From a checkpoint of a small image classifier.
Model: 5.67M parameters, 48-pixel images, activation relu, depths [9, 18, 9].
Training: muon at rate 0.003, 10100 steps, batches of 64.
Data: trained on photos of arthropod specimens (BIOSCAN-5M), 195000 training examples.
Rows from block 29, named by matrix and row number. Rows with one number belong to one channel. Each number is 128 + 32 x the weight over the matrix's rms, rounded and kept within 0 to 255. All counts start at 0.
# conv1: bottleneck pointwise conv (model.blocks.31.conv1.weight, 160x544x1x1), inputs 0-90
# conv2: growth 3x3 conv (model.blocks.31.conv2.weight, 40x160x3x3, transposed), outputs 0-9, a 3x3 kernel for each
conv1.36 [104 168 118 151 122 110 144 137 170  99  96 151 136 105  85  53 133  46 135 137 158 126 143 107 100 121 176 124 133 145 115 116 129 101 118 130 151 183 125 114 130 165 138 152 146 119 248  89 117 136 133 130 126 150  97 163 152 149 101 123 125 101 122 140 211 132  68 102  88 103 105 116 140  76 160 160 133 140 155 189 160 113 121 106  94 174 189 147  93 105 190]
conv1.37 [104  89 129 133 114  84 129  79  98 171 151 147 178  96 168  91 158 143 137 150 179 107 123  92 157 134 106 141 190 113 181 157 143 100 176 185 179  81 162  84 146 141 142 147 114 105 112 150 140 127 170 143 145 124 158  91 145 108 189 154 101 139 196 138 104 105 125 124 135 114 136 202 143  90 158 147 133 106 143  99 117  98 127 116 154 112 115 134  97 143 100]
conv1.38 [154 108 186 115 124  90 148 140 129  80 105 109 102 144 152 151  94  90 155 152 157 152 121 112 140 121 110 111 166 105 160 101 142 168 145 139 158 174 117 165 122 156 135 157 131 146 112 123 152  89 164  99 155 106 106 113 162 122 186 133 129 141 119 145 145 167  94 194 141 128 166 143  91 107  94 103 205  87 128  76 144 164 103 110 125 133 159 105 113 172 150]
conv1.39 [145 109 103 149 150  98 128 201  81 134 128 203 121  98 124 156  93 118 123 112 134 136 104 135 142 208 133 147  82 123  86 112 172 173 146  90 130 170  85 214 112 103 182  94  96  88  62 126 152 124 132 129 175 164 122 104 132 138 204  86  82  65 166  89 139 126 106 155 148 140 125 120 133 119  59 127 174 104  74 122 160 152 118 164 150 175 181 153 128 117 136]
conv1.40 [ 85 146 162 167 122 165 103 147 148 146 128 117 120 132 121 157 152 139 134 131 164 144 163 139 142 135 112 103 132 108 117 101 111 129  96 227 116 148 134 118  80 152 141 113 171 127 182 113 115 112 155 117 101 121 111 128 133 121 154 154 104 116 108 109 135 138 156 112 134 145 150  93 134 138  75 169  95 143 151 166 154 100 109 136  79 163 119 117 163  89  76]
conv1.41 [159 149 101 117 101 135 186 104 112 107 128 157 138 141 156 151 187  90 154  89 131  83  64  72 168 124 129  98  95 146  77 117 141  48 190 135 109  48 152 146 140 129 142 196 120 119 206 101 160 119  96 122  85  66 130 130  91 154 139  93 116 124  95 174  84 112 100 114 255 163 127 151 105 117 100 148 160  85 110 171 100 122 170 184 126 131 116  98 154 115 177]
conv1.42 [124 134 132 117 111 108  93 126 121 116 119 126 157 106 163 103 169  85 115 134 152 137 144 127  88 169  98 140 114 102 178  66  94 142  80 128 130 156 179 138 183 118 148 156 125 163 157 106 136 120 158 115 152  71 105 126 113 103  84  63 122 127 143 135 115 136 120 108 178 132  96 116 131 124 142 147  84 152 133 175 147 152 159 124 133  86 149 148 154 142 104]
conv1.43 [129 145 124 130 152 146 109  84 200 136 125 183  86  81 124 106 105 160 238 128 121  95 180  95 148 135 113 122  86 128 203 213 135 184 130  73  83 182 153  80 114 112 147 146 104 148 131 105 106 142 124 145 101 120 154 120 114 105  92 168 165 129 105 125  95 126 135 136  64 125 143 101 102 162 206 106 165 113 115 117 143 135 114  53 102 131 100 115  73 196 138]
conv1.44 [136 114 130 144  93 113 135 160 150  82 130 105 130 149 126 143 139 115 103  77 146 126 119 137 118 114 126 131 140 109  94 136 165 112 164 105 144 136 121 136 123 137  88 182 117 131 175 159 170 126 100 144 126 125 153 107 159 143  90 121 111 146 133 116 132  94 168 152 149 153 131 118 152 118  95 141 131 123 153 142 125 146 126 154 133 119 133 135 145 141  88]
conv1.45 [152 106 147 151 131 128 118 108 134 136 208  67 159  98  88 118 123 113 127 126 114 138 100 162 164 143 123 114 147 120 172 103 139  98 139 140 116 119 102  96 144  82 130 116 139 152  95 127 151 107 109  83 108  94 132 152 131 113 167 135 124 136 144 146 142 124 140  95 138 134 117 124 129  99 105 125 129 140 126 154 129 173 106  83 129 150 153 143 127 164 116]
conv1.46 [167 116 106  91 108 145 147 194 178  95 144 102 121 136 145 108 118 108 135 134 172 117 148  98  80 119 127 131  67 143 139 122 105 145 122 117  80 183 134 236 146  91 128 106 142 100 194 147 123 130 134 125 137 148 131 166 122 136 189 166 147 105  56 194 132 148 155 123 202 115  93 139 136 162 171 170  61 130 210 103   0 131 112 126 164 161 142 141 114 109  92]
conv1.47 [139  95 148  91 140 136 118  70  83 105 151 155 111 131 140 121 207 132  86 134 103 154  89 111 111  89 154 146 111 166  88 125 111 170 127 103 179 129 161  72 139 158 138 115 116 124 127 149 136 114 130 115 100 111 106 108 153 125 112 118  87 141 150  90 103 101 100 159 109 136 130 120 123 182 128 132 189 117 111 160 129 120  94 142 112 144 124 124 143 109 172]
conv1.48 [161 122 119 118 141 112 136 123 117  98 120 144 152 149 151 120 125 145 143 139 159 159 165 106  95 100  93 141 124 114 134 102 142 119  76 167 143 123 140 160 124 113 133 137 184 110 123 113 148 139 122 144 153 140  87 115 117 148 113 100  89 111  97  87 122 145 130 181 137 126  99  84 100 168 146 173 164 126  95 116 115  91 127 180 130 157 130 146 150 129 159]
conv1.49 [125 124  51 135 167  69 144 149 138 106 141 146  70 117 105  96 164 168 147  88 105 135  86 127 191 119  61 141 154  63  43 100 156 127 132  42 154 145 128 132 149 108 127 141 127  67 121 128  51 122 103  78 150 171 160 137 144  89 144  92 112 115  89 174  16 124 172 111  82 114 116 106 146 189   0 132 107 108 136 105 200 136 130 103 163 115  62 149 121 171 156]
conv1.50 [138 158 139 150 102 117 142 118 145 101 135  97 109  95 158 113 112 155 109 164  89 218 128  73 121 107 154 108 118 128 135 106 151 181  77 172 102 128 130 122 138 124 131  89 142 157 139 174 105 198  78 123  84 131 167 119  81  96 110 131 155 136 151 118 134 138 156 134 132 106 196  96 100 132 152  70 114 114 116 103 186  92 106 123  97 156 147  88 116 153 103]
conv1.51 [140 153 127 112 101 121 143  89 148 146 176 130 111 148 124 109 114  98 132 132 100 146 170 111 151 144 132 105 128 175 147 137 131 167 167 126 137 102 134 113 153 152 117 134 134 130 118 130 107 142 114  79  86 167 123 108 136  94 132  96 129 144 164 144 114 111 154 102 116  90 161 121 112 154 158 100 108 149 146 128 127 145 119 120 154 123 167 156 136  55 127]
conv1.52 [118 131  94  93  78 117 159  91 142  90 128 126 140  98 114 146 170  69 111 119 100  98 222 138 116 131 120 125 100 144 146 217  82 151 130 109 177 126 102  87 135  71 150  86 169 172 142 130  87  55 145 153 140  89 164 194 114 125 117 141 118  47 154 123 120 146 125 141 139 115  77 167 108 122 183 102 125 156 115  99 118 111  74 149  63  49 111 111 181 171 155]
conv1.53 [117  75 150 133  90 158 152 137 136 129 128 189 131 121 143 128  60 121 110 110 129 148 135 110  87 127 149 128 130 154 133 188 167 156 193 134 129 133  75 163 122 117 103 136 100 224 122 134 160 134 151 128 156 105 126  69  79 121 176 181 104 220 125  90 147  96 146 144 166 124 139 128 136 134 105 115  98 119 110 148 169  91 161 161  95 161 125 120 170 111 132]
conv1.54 [157 176 136 124 138 134 161  88 149 143 122  88 169  90 149 153 110 112 163 110 123 110 119 115 139 156 118 153 116 121  99 170 146 120 126 137 148 101 165 151 126 125 133 117 131 159 105 170 122 124 148 123  92 151 108  92 150 137  99 117 102 131 146 145 143 108 125 141 160 110 158 168  95 120 138 141 124 122  68 125 166 112 127 117 120 181 122 137 126 162 174]
conv1.55 [170 120 109 154 125 108 110 108 169  85 143 157 144 129 153  82 162 131 124 155 149 135 106 115  65 118 147 144 110  96  95 137 112 111 170 102 102 120 153 167 166 140 122 118 122 154  95 138 120 138 116 125 146  95  88 115 133 123 140 137  83 121 113 101 147 137 103 166  89 132 135  63 111 135 132 135 133 148 123 101 203 160 198 126 100 137 107 135 173  99 117]
conv1.56 [ 88 110  94 123 166 121 158 193 189 105 124 133  97 163  88  87 140 182 156 111  91  73 107 145 134 125 130  91 207 141 121  51 129 105  94  86 151 146 137 139  85 100 102 161 151 148  99 182  73 132 128 164 108 105 146 109 127 141 166 120 168 140 143  99 112  96 133  93  50 115 115 148 155 164 198  94 156  72 126 133 114 138  88 105 117 123 144 109 119 122 101]
conv1.57 [165 137 139 139  44 173 163 160  99 175  74 145 138 145 200 161 198 106 101 154 140 140 115 197  61  94 138  68 223 128 127 174 105 103  67 113 121  95  76  77 154 109 181  64  79 147  97 112 113 116 127 136 145 131 116 125 138 118  94 131 155 142 129 149 132 162  75 112 130 121 135 114 161  65  69 119 161 109  70 158 125 135  99 116 148 120 102 111 182 134 142]
conv1.58 [134 135 114 144 149 104 139 175  91 109 113 146 137 163 120 167 128 131 111 113 109 116 170 139 135 143 116 154  78 134 138 133 152 140 115  41 151 189 125 153 121 131  95 125 108 150 156 115 119 144 165 130 146 126 103 146 146 118 154 104 110  91 119  69 127 110 108 102  97 141 141 112 111 155 220  99 121 167 165  98  90 169 110 121 128 169 119 172 147 107 109]
conv1.59 [110 121 134 116 106 153 123  71 115  90  91 112 139 155 149 111 150 104 126 136 124 160 173  86 147 155 133 117 116 129 115  24  66 165  87 100  98  98 143 134  91  91  81 147 143 155  62 112  95 145 130 134 125 150 142  98 160 132  83 107 144 146 114 110 117 117 152 213  80 130 120  75 130 102  98 146  69 116 162  94 178 106 136 119 136 175  97 151 134 105 137]
conv1.60 [154 144 111 132 112 142 142 143 126 133  99 144  95 131  82 148 106 106 132 139  81 112 102 120 167 183 118 117 128 124 147  86 136 102 100  86  81  76 115 151 125  67 104 133  67 228  70 135  68 100  97 108 153  98 143 154 118 134  57  95 117 180 124 134 115  62 104  99 104 116 116  74 107  78  42 105  21  99 218 102 188  95  34  78 201 143 123 115 106 139  64]
conv1.61 [142 109 101 147 116  91 111 112  64  79 139 129 141 110 154  62 138 163 156 165  68  99  92 120  99  93 183 116 125  99 100 138  97 143  56  95  87  83  66 145 135 106 167 151 101 127 141  86 115 164 161 187  99 133  96 124 157 156 139 142 114 140 122 111  94 134 127 157  95 148 123  99 142  66 205 150 152 145 145  58 118 125 133  98 101 109 125 191  92 128 128]
conv1.62 [111 145 159 130 105 122 135 159 141 130 141 136 155  92  94  63  90 203 184 140 183 156 149 128 115 143 129  99 105  88 112 179 111  50  84  90 143 125  89 153 137  76 163  92 106  88 115 147 145  72 161 158 102 162 133 168 141 144 136 189 171 127 139 103 113 115 219 135 186 111 140 144 118 147 149  87 141  92 137 166  82 187  96 133 210  81 135 120 107 131 104]
conv1.63 [148 111 107 118  86 119 142 123 155 114 132 109 174 101 149 109 135 121 124 124 106 131 139 143 134 187 108 159 115 135 119 157 119 140 158 104 111 130 127 113 157 132 185 125  90 184 155  99 104 129 128 125 127 157 132 135 109 115 164 113 137 153 107 142 147 114 108  92 174 113 131  90 169 139 171 139 139 183  67 137 121 115  95 117 126 128 115 137 147 155 115]
conv1.64 [132 134 118 201 114  96 180  91  96 121 143 132 180 124 119 134 103  95 139 140 138 153 156 135 154 130 158 146 115 146 131 151 126 167 141 103 112  85 133 117  82 146 106 120 139 141  54 102 162 131 108 128 111 125 152 128 116 108 110 119 131 128 152  81 142 127 123 126 118 107 166 179  92 117 153  90 127 193 129 123 107 139 144 175 104 175 143 174 132 136 137]
conv1.65 [140 180 142 125 129 134 151 112  89 107 161  86 160 112 129 126 109 146 176 136 143 140 135 167  89 158 115 142 157 146 107 119 205  89 130 107 144 131 153  73 162 169 148 108 132 140 139 130 147 154 105 133 113 129 139 125  95 127 120 155 142 137 199  93 170 120 117 132 163 139 172 149 140 131 105  82 167 127 148 141 139 144 194 143 120 142 164 115 141 176 123]
conv1.66 [151 161 153 144  92 197 130 156 111 147 127 103 156 103 124 168 144 157 150 127 140 126 133 120 123 113 157  63 102 142 153 132 133 106 137 122 118 121 123 108 123 123 159  89 133 194 125 175 132 163 116 140 102  95 144 100 132 167 136 189 148 130 113 206 170 162 130  66  83 101 134  97 162 193 119 130 110  93 126 165 111 122 160 144 134 123 119  98 102 113 144]
conv1.67 [160 125 154 149  95 135  64 123 119 153 156 135 115 138  73 116  93 162 137 153 149 153 179 119  88 104 141 143 134 129 106 127 112 114  93 228 151 149 154 116 101 114 144 145 123 129 169  75 111  98 132 160 204 135  92 125 133 128 138 158  89 103 129 127 122  90 164 173 142 112 167  81 132 117  88 125 119 134 105 103 209 129 136 159 101 160 153 110 110 116 124]
conv1.68 [119 184 102 112  72 116 154 105 124 154 151 116  90  97 123 119 160 119 134 117  98 132 130 118 118 100 130 129 164  95 129 197 106 123 124 108 154 156 136  82 156 113 132 153 127 120 162 160  75  94 179 116 106 124 117 151 132 126 138 106 164 120 137 136 138 134 151 125 123 110 140 117  99 169 151 120 152 133 100 144 160 115 189 110 125 120 120 126  83 126 110]
conv1.69 [105 103 116 100 104 119 161 136 127  99 155 145 157 129 142 135 140  93 171 153 121 137 110 147 124 133 112 136 108 130 126 128 107 141  80 155 120 135 146 115 105 140 150 161 134 129 107 136 125 185 106 131  96 113 113 119 141 128 142  71 146 156 133 101 124 131 132 103 145 118 153 149 126 125 119 129 140 143 125 113  57 144  91 147 154 115 125 134  71 121  95]
conv1.70 [ 91 117 106 126 118 100 125 165 143 113  98 127 137  93 181 149 134 151 149 138 148 135 119 175 181 103 123 124 156 122 118  76 118 201 168 152 102 121 175 145 191 115 206  94 111 104 169  86  81 125  90 131 100 108 126 129 115 132 175 121 118 153 123 131 119 157  99  47 123 114 122 125 167 132 141 121 106  97 118 187  85 143 143 125 160 127 126  73 133 115 100]
conv1.71 [132 175 224 122 129 133 151  39 114 147 115 174 168 109 112 109 160 104 119 115 144 160 123 132 163 128 145  50 126 169 158 210 154 102 111 148 144 101 125 130 147 150 118 127 127  97 152 146 142 163 155 112 116 122 135 149 117 110 172 103 151 166 136 173 187 164 125 119  89  93 101 149 138 124 104  90 100 146 159 148 149 142 158 118 110 111 156 140  95 108  97]
conv1.72 [171 151 104 105  80 136  81 131 125 115  96  95 119 170  92 162 108 102 160 124 176 170 122 134 145 150 138 156 101 104 216  49 111  70 130 159 125  80  61 166 151 104 104 127 123  79  70 142 122 176 114  92  62 170 112  90 138 101 124 100 115 135 170  90 140 148 157 163 152 123 125  92 150 127 119 114 101 134 110 119  72  92 130 101 145 157 144 143  90  42 181]
conv1.73 [157  76 128 164 116 130 125 134 128 121 147 147 132 109 120 177 134 148 105 133 139 135  89 155 158 176 110 151 130 118 184 191 119 152 146  99 116 147 145 173 145 143 111 130 125  77  81  97 126 106 137 134 171 118 143 174 106 128 152 170 135 112  90 143 139 157  95 125 117  93 165 152 110 106 234  83 146 100  88 146 135 156  87 117  83 118 112 116 162 149  41]
conv2.36 [145 132  90 140 120 100 152 162 146 101 115 123 117 144 146  97 113 123 143 131 138 109 116 152 149 140 175  96 101 123 129 139 142 127 135 100 114 106  95 166 154 131 153 185 142 146 138 138 138 127 125 129 150 139 114 122 120 119 129 108 121 129 129 136 118 122 141 149 127 122 129 129 134 142 157 119 126 141 137 151 142 119 126 132 122 132 115 125 130 108]
conv2.37 [126 118 169 127 142 149 105 104 109 109 143 153 154 147 128 164 147 150 128 125 122 115 114 115 131 115 115 126 130 132 132 151 138 140 139 143 120 158 154 179 157 140 132 157 122 161 128 106 155 154 125 180 153 130 137 139 131  97 119 132  67  82 110 101 144 124 118 153 143  93 131  91 123 131 106 130 132 108 110  99 108 125 118 113 114 109  99 132 113 103]
conv2.38 [133 114 154 129 122 142 129 139 147 156 148 128 121 120 109 128 134 108 120 137 108 149 152 132 147 144 147  98 134 131 110 113 121  99 108 141 127 114 123 114 130 123  93 124 150 108 110 136 119 126 143 131 125 143 132 127 104 110 112 111 141 139 130 110 109 133 127 127 150 142 120 152 116 116 127 146 123 130 143 146 121  96 101 116  86 102 105 100 103 122]
conv2.39 [144  95 176 111  80  88 187 131  69 175 105 194 169 138 162 150 137 150 255 194 247 189 100 255 255 255 255 128  84  64  55 104 123  53 122 142 194 101 135 158 145  97 164 111 134 126 114  87 107 124 129  53  87 126 114 100 107 120 135  84 134 142 113  74  64  86  79 107  79  80  83  62  83 149 125 106 168  66  95 177  77 157 131 130 117 114 160 151 135 198]
conv2.40 [107 155 119  85 127 143 133 118 141  34  60  33  66  76  94 149 139  95 138 139 101 116 127  84  66  94  56  78 111 105 115 141  93  89 110 147  89 105  52 109 107 115  70 140 246 185 153 101 144 157 112 112 116 105 128  99  80 156 140  64 149 114 101 188 157 169  76 131 125 138 133 147 120  84 117 168 121 155  98 121 145  76 113 165  95 105 170 131 162 151]
conv2.41 [ 87 146 238 103 117 129 152 135  82  96 138 116  75  87  91  77 126 104 209 188 163 174 121 156 230 171 192 213 208 140 143  99 122 154 100 140 118 161 127 153 182 143 139 118  77 157 176 129 134 140 130 162 133 140 144 146 126 122 124 124 128  83 124  93 109  58  83 104  84  70  52  92  10  42  82  37  80  95  61  77 122 113 113 149 135 135 148 135 117 130]
conv2.42 [147 129 149 130 137 136 118  97  93  85 119 121  83 135 109 129 166 169 124 126 143 143 122 130 155 142 101 168 134 157 144 124 153 163 126 152 116 161 112 153 150 101 124 162  88 131 125 124 113 115 135  91  79 119 129 142 128 117 119 124 126 134 136 134 166 107 153 200 162  99 164 105 133 100 117 144 115 107 128 100 102 158 164 142 158 160 110 128 122  95]
conv2.43 [153 111 101 119 113 100 126 134 150 164 178 167 123 141 122 121 152 121 156 135 114 130 114 129 137 151 137  59  73 111  91  77  99 103 131 100 125 111 163 165 131  97 105 110 128 116 109  96 130 115 105 155 132 146 106 120 134 105 145 145 115 159 146 104 128 139 101 125 122 131 118 147 180 204 169 167 211 166 213 195 161 131 126 164 114 108 178 100 114 144]
conv2.44 [147 136 124 154 132 123 139 141 163 173 134 155 170  96 132 165 123 132 121 132 127 120 156 138 113 131 129 110  90 119 121 125 126 116 144 137 157 118 144 100  89 122 189 100 120 142 120 144 126 114 131 145 131 149 127 107 106 128  91 129 144 124 112 170 159 160 164 194 138 165 143 178 135 148 141 140 142 133 148 122 122  99  97  73 100 112 100 107 127 134]
conv2.45 [ 98  88  76  94 103 116 103 125 143 127 119 119 117 146 107 139 125 108 139 152  83 136 151  98 103 136 113  98 102 136  74 102 135  99 114 125  87  70  94 108  91  87 101 140 172 139 142 157 145 113 135 186 173 177 123 116 118 146 137 101 154 174 138 142 115 129 149 147 130  81 131 132 110 123 154 129 103 145 148 132 161 104 125 154 120 122 148 128 148 131]
conv2.46 [129 171 198 138 109 137 134 140 127 110 178 105 120 113 110 115 152 132 188 182 192 175 144 224 171 174 220 120 165 139 144 155 145 161 172 185  97 139 164 114 109 149 128  80 130 112 134 125  98 132 105  59 119 109 156 141 118 115 116 119  72  79 147 154 138 106 149 194  90 146 147  76 129 132 160  85  75 115 136 144  97  78  64 105  93 112 109 114 123 118]
conv2.47 [141 136 131 123 130 127 120 114 118 133 140 137 119 151 127 125 138 139 106 116 139 114 118 122 132 133 124 109 121 138 101 138 140 115 128 159 171 135 127 146 132 136 109 105 104 127 122 153 112 116 136 127 130 135 143 123 134 123 117 124 122 126 151 128 133 130 148 139 132 118 125 129 137 132 130 127 125 136 147 114 131 108 107 105 115 113 110 101 120 109]
conv2.48 [149 118 146 117  89 114 132 108 138 125 143 146 104 137 124 108 132 153 149 140 135 138 137 144 116 128 143  67 141 135 115 161 135 118 125 138  98 108 113 160 140 116 118 119 137 136 123 104 130 142 138 132 144 136 142 144 131 137 131 137 112  96 135 119 122 123 140 127 139 127 140 138 123 118 118 117 124 111 116 124 124 108 119  98 119 110 117 124  93 100]
conv2.49 [112 123 152 122 147 122  98 118 110 136 149  99 164 156 164  93  97 149 125 123 122 185 167 104 170 170 137 110  99 125 109 147 173 120 140 134 163 155 136 145 141 182 135 105 131 140 123 139  92  89 122  90  81 159 113 137 121 112  97 153 131  63 140 131  97  81 145  95  94 161 119  87  97  45 101  89  71 109  82  85 106 161 142 154 149 140 154 201 191 183]
conv2.50 [121 122 116 120 118 103 129 138 129 129 113 112 127 137 115 137 146 103 128 143 123 137 142 129 148 139 141 107 126 138 121 115 108 140 128 133 148 153 138 121 145 110 116 122 135 128 109 122 107 113 126 114 140 144 146 138 120 124 147 129 104 145 138 122 124 130 136 105 123 118 109 117 105 110 122 131 130 118 144 140 132 108 113 138 128 136 141 138 144 136]
conv2.51 [129 139  85 133 157 125 126 130 146 148 104 119 164 140 127 165 146 130 130 130 129 126 122 126 121 127 140 125 110 155 137 123 128 117 107  98  86 135  64 102 153  72 113  98  83 112 106 131 119  95 108 118 144 148 102 145 143 114 111 145 148 119 131 164 108 183 169 120 174 173 157 156 104 137 147 114 131 110 130 138 110 111 131  96 109 123 109 109 151 120]
conv2.52 [ 95 199 146 136 194 165 142 141 107  83 148 143 123 184 138  79  86 123  70  70  58  95 100  63  83 115  56 239 181 142 209 105  82 111  60  63 105 112 162 154 147 155 126 127 142 105  85 131 136  75  80 168 171 133  91 114 127 137 142 108 214 194  93  89 115 127 123 151 118 129 120  74 131  97 115 144  82 127 117  40 128 160 182 172 129 151 170 133 120 119]
conv2.53 [124 125 137 118 133 145 128 143 147 122 107 125 126 109 104 107 126 124 109 120 129 122 112 119 148 131 122 145 127 126 155 138 128 167 125 119 114 127 111 123 126 126 114 119 114 120 157 143 135 135 141 135 130 146 150 136 135 130 155 135 155 152 150 144 124 117 151 146 133 142 124 135 104  99  92 124 121 106 105 103 117  91  91  99 102 120 116 128 149 142]
conv2.54 [155 137 105 131 134 136 116 169 162 130 142 162 114 119 133 132 130 112 108 123 113 120 136 112 146 141 124  98 125 137  90  83 132 130  88 110 119 170 194 135 108 150 143 126 113 145 133 106 145 162 130 135 145 162 129 132 121 144 144 124 138 161 148 157 136 129 151 121 159 113 115 150 130 126 126 156 138 124 175 117 131 126 138 119  94 153 131  82 134 135]
conv2.55 [143 144 146 147 160 110 141 143 131  69  94 111  90 161 135  90 141 117 139 118 124 136  98 107 141 122 135 160 131 141 127 135 149 103 123 133 156 135  38 200 196  85 170 198 110 150 121 146 120 106 127 147 122 134 137 122 124 143 129 138 120 136 137  99 120  53 168 185 112  94 136  73 132 128 148  96 117 139 135 129 169 119 144 101 138 159 107 119 124  84]
conv2.56 [116 217 218 118  80 137 147 126  99 118 128 164 116 156 149 129 117 145 169 123 122 117 124 166 130 120 159 255 124 104 112  84  89 117 176 132 120 101  97 140 158 151  78 131 146 138 143 113 239 156 143 209 167 140 118 156 147  64 121 146  56 140 142  88  99 125  86 132 116 120  95  89 148 122  90 164 140 103 118 133 115  98  96 118  93 100 101 124 124 112]
conv2.57 [ 92 127 201  99 108 104 127 147 131 118  99  93  80  96 127 110 143 101 190 203 181 143 129 169 141 141 187 148 167 116 181 194 142 149 168 168 102 127 115 140 184 145  94 110 112 118 116 122 133 132 125 123 111 109 168 107  95 123 105 119  68  44 132  66  32  73 108 138  37 105  79 105 122  77  76 138 114  87 116 134  79  97  89 131 114 100 114 102 108 109]
conv2.58 [121 134  83 173 138  97 142 158 115 136 153 157 131 148 160 130 130 148 102  82 114 135 123 103 171 166 110 143 136 134 130 117 118 147 114 101 147 164 192 134 115 172  93 102 125 111 123 129 101 133 115  89 117 142 111 141 158 127 147 146 119 146 130 164 148 121 170 144 151 132 126 153 150 162 123 183 133  84 156  98 104 125 114  89 133 143 120  97 124 124]
conv2.59 [ 99 125 191  86 105 128 103 117 123  58  97 108  81 153 160  83 140 144  58  65  30  66  48  35  53  65  46  77 165 130  86  81  99  69  87  63 139  97  80 153 134 117  60 117  82  90  92 158  85 119 125  19  76 167 124 118  96 140  95 113 209 159  93 135  46  69  95 134  60 123  99  34 166 168 135 138 105 120 123 141 120 138 131 174 141 138 175 153 168 159]
conv2.60 [ 85 100 155 125  90  91 137 113  86 199 170 117 160 136 135 200 141 138  25  67  45  45  78 115  19  55  88 190 144 131 142  68  72 120  81  86 125 151 176 118 157 180 204 179 204 166 161 129 141 153 127 157 151 143 122  63  62 183  90 111 211 161 113 142  96 142  99  28 122 135  69 130 182 215 173 106  92 122 135 103 129 131  88 162 102  67 156 147  92 187]
conv2.61 [151 129 121 120 100 133 122 151 152 112 127 128 117 150 142 102 118 134 140 125 113 132 105 111 121 104 110 122 152 146 129 126 125 143 143 157 133 141 153 148 129 118 117  99 128 120 149 138 112 131 104 109 140 125 147 147 126 131 147 141 109 128 132 116 107 128 120 127 143 124 136 130 155 146 125 140 117 106 148 119 139  76  98 111 125 131 136 130 139 123]
conv2.62 [122 101 112 125  99  96 129 127 105 103 139 138 100 153 147 113 137 125 154 118 141 139 115 141 132 118 143 108 104 125 111 124 141 130 126 130 126 146 118 133 142 125 128 120 123 138 137 139 127 138 149 116 146 138 111 135 119 120 114 121 130 112 140 112 131 101 162 148 122 104 125 117 122  98 123 128 117 119 126 129 129 121 133 118 122 146 133 105 105 107]
conv2.63 [184 133 143 157 144 139 139 129 150 131 136 117 115 137 128 104 117 118 171 166 129 154 183 135 132 145 125  86 103 115 125 121 116 139 129 118 110 121 119 129 109 123 108  96 136 108 127 140 103 122 137 124 117 110 134 130 111 107 121 128 102 118 121 118 136 148 127 143 148 136 144 155 140 115 102 107  88 100 153 123 130  96 113 104 114 115 115 107 114 121]
conv2.64 [123 111 135 125 108 121 125 124 129 165 133 155 180 127 131 151 120 130 133 143 141 129 135 139 125 133 154 112 104 148 105 107 124 120 128 121 165 112 126 122 140 129 138 121 129 153 125 131 112 109 119 118 119 125 137 140 165 149 113 140 132 131 112 184 144 170 182 123 121 154 130 132 103 153 128  97 137 123 110 127 139 145 132 109 148 146  88 162 154 114]
conv2.65 [113  99 155 134 114 122 120 140 117 130 126 134 118 115 127 130 135 123 134 133 106 128 133 109 124 120 112 128 138 137 115 139 138 156 142 161  93 141 143 113 118 151 127 105 139 105 122 116 129 142 117 147 156 139 121 144 127 122 129 120 125 140 136 149 138 128 154 149 153 122 137 152 108 105  74 108 120  79 100  74  80 101 117 130 104 123 131 141 120 141]
conv2.66 [176 145 120 140 147 127 139 165 174 124 114  99 127 149 120 130 151 117 123 124 145 132 124 139 138 131 155 108 109 146 115 129 161 126 115 127 131 133  94 147 157 130 133 156 107 119 136 132 115 118 123 135 131 131 123 128 150 100  98 145  68  91 119 109 130 114 154 198 151 142 185 143 103 107 119  99 104 129 121 122 128 100 108  91 131 119 105 113 113 100]
conv2.67 [120 120 148 103 121 121 124 135 123 102 124 126  99 126 157 129 127 163 122  97 146 105  73 127 116 105 123  75 113 131 114 184 161 105 139 114 127 127  70 186 194 122 144 155 108 132 128 160 118  93 127 121 138 177 117 135 119 129 143 122 177 146 148  97 131  95 124 164 126  71 145 120 161 160 160 139 134 124 164 133 129 127 145 147 124 123 149  99 106  97]
conv2.68 [129 141 122 138 127 149 132 121 128 128 133 131 131 143 134 126 109 155 135 134 117 132 152 118 147 158 130 115 118 150 100 103 151 152 149 170 175 119 145 125  87 166 134 122 159 111 127 109 124 129 118 133 125 104 130 123 128 133 123 132 118 139 156 149 145 171 134 141 147 139 143 163 128 117 121 125 145 149 110 131 111 128 106 147 119 110 135 135 131 138]
conv2.69 [137 131  84 128 111 105 127 175 199 166 235 218 124   0 139  88  94 109  81  87  87 133 134  96 152 188 166 154 144  57 178 149  58 187 141  98  45 113 196 124 186  82 112 171  44 147 145 119  86 131 117  64  74 159 152 170 161 156 136  89 144 146 158 203 218 199 156 122 202 162 124 255 147 123 111 132 101  89 183 136 116 121 117 101  97 154 115  62 117 117]
conv2.70 [173 230 255  62  85 160 169 158 134 182 136 192 134 154 162 122 130 149 255 255 255 247 208 255 255 247 255 123  59 114  99  98 107 145  95 114 100 106  70 134 156  77 110  94 100  98 135 126 105 149 119 110 125  90 139 114 134  79 101 130  49  26 130  62 128 122 114 161 120 121 119  89 107 129 149 127  89  88 132 145 112 222 167 207 199 119 147 255 179 202]
conv2.71 [166 134 104 163 142 101 143 126 115 135 141 141 118 137 158 130 130 141 139 126 131 133 126 115 136 123 131 122 138 139 103 130 147 118 128 128 133 130 158 149 119 165 153 120 173 123 134 131 123 112 113 135 115 108 124 132 156 135 112 140 125 130 138 125 139 133 158 136 145 125 134 144 132 129 120 129 128 140 134 117 145 122 127 119 135 129 131 127 132 135]
conv2.72 [139 127 129 126 116 139 118 135 145 124 145 133 133 163 139 119 135 138 135 143 134 119 120 120 150 122 115 111 104 139 115  94 139 124 111 140 162 132 103 139 130 135 160 144 146 135 153 148 133 145 127 129 147 124 122 139 145 135 117 115 136 139 133 125 154 144 139 155 139 121 156 136 137 136 131 118 121 152 123 127 141 103 101 106 102 112 100 126 131 110]
conv2.73 [130 108  76 131 143 125 102 127 149 130 113  99 106  92 102 115 126 128 137 122 120 139 128 107 120 127  81 107 125 184 108 110 143 147 134 132  68 129 171 109  95 117 140 123 127 106 102 104 135 113 126 129 130 127 108 137 124 114 141 155  99 119 140 120 129 132 142 134 156 138 135 128 117 125  90 145 139  88 167 116  91 125 130 146 109 121 144 118 122 134]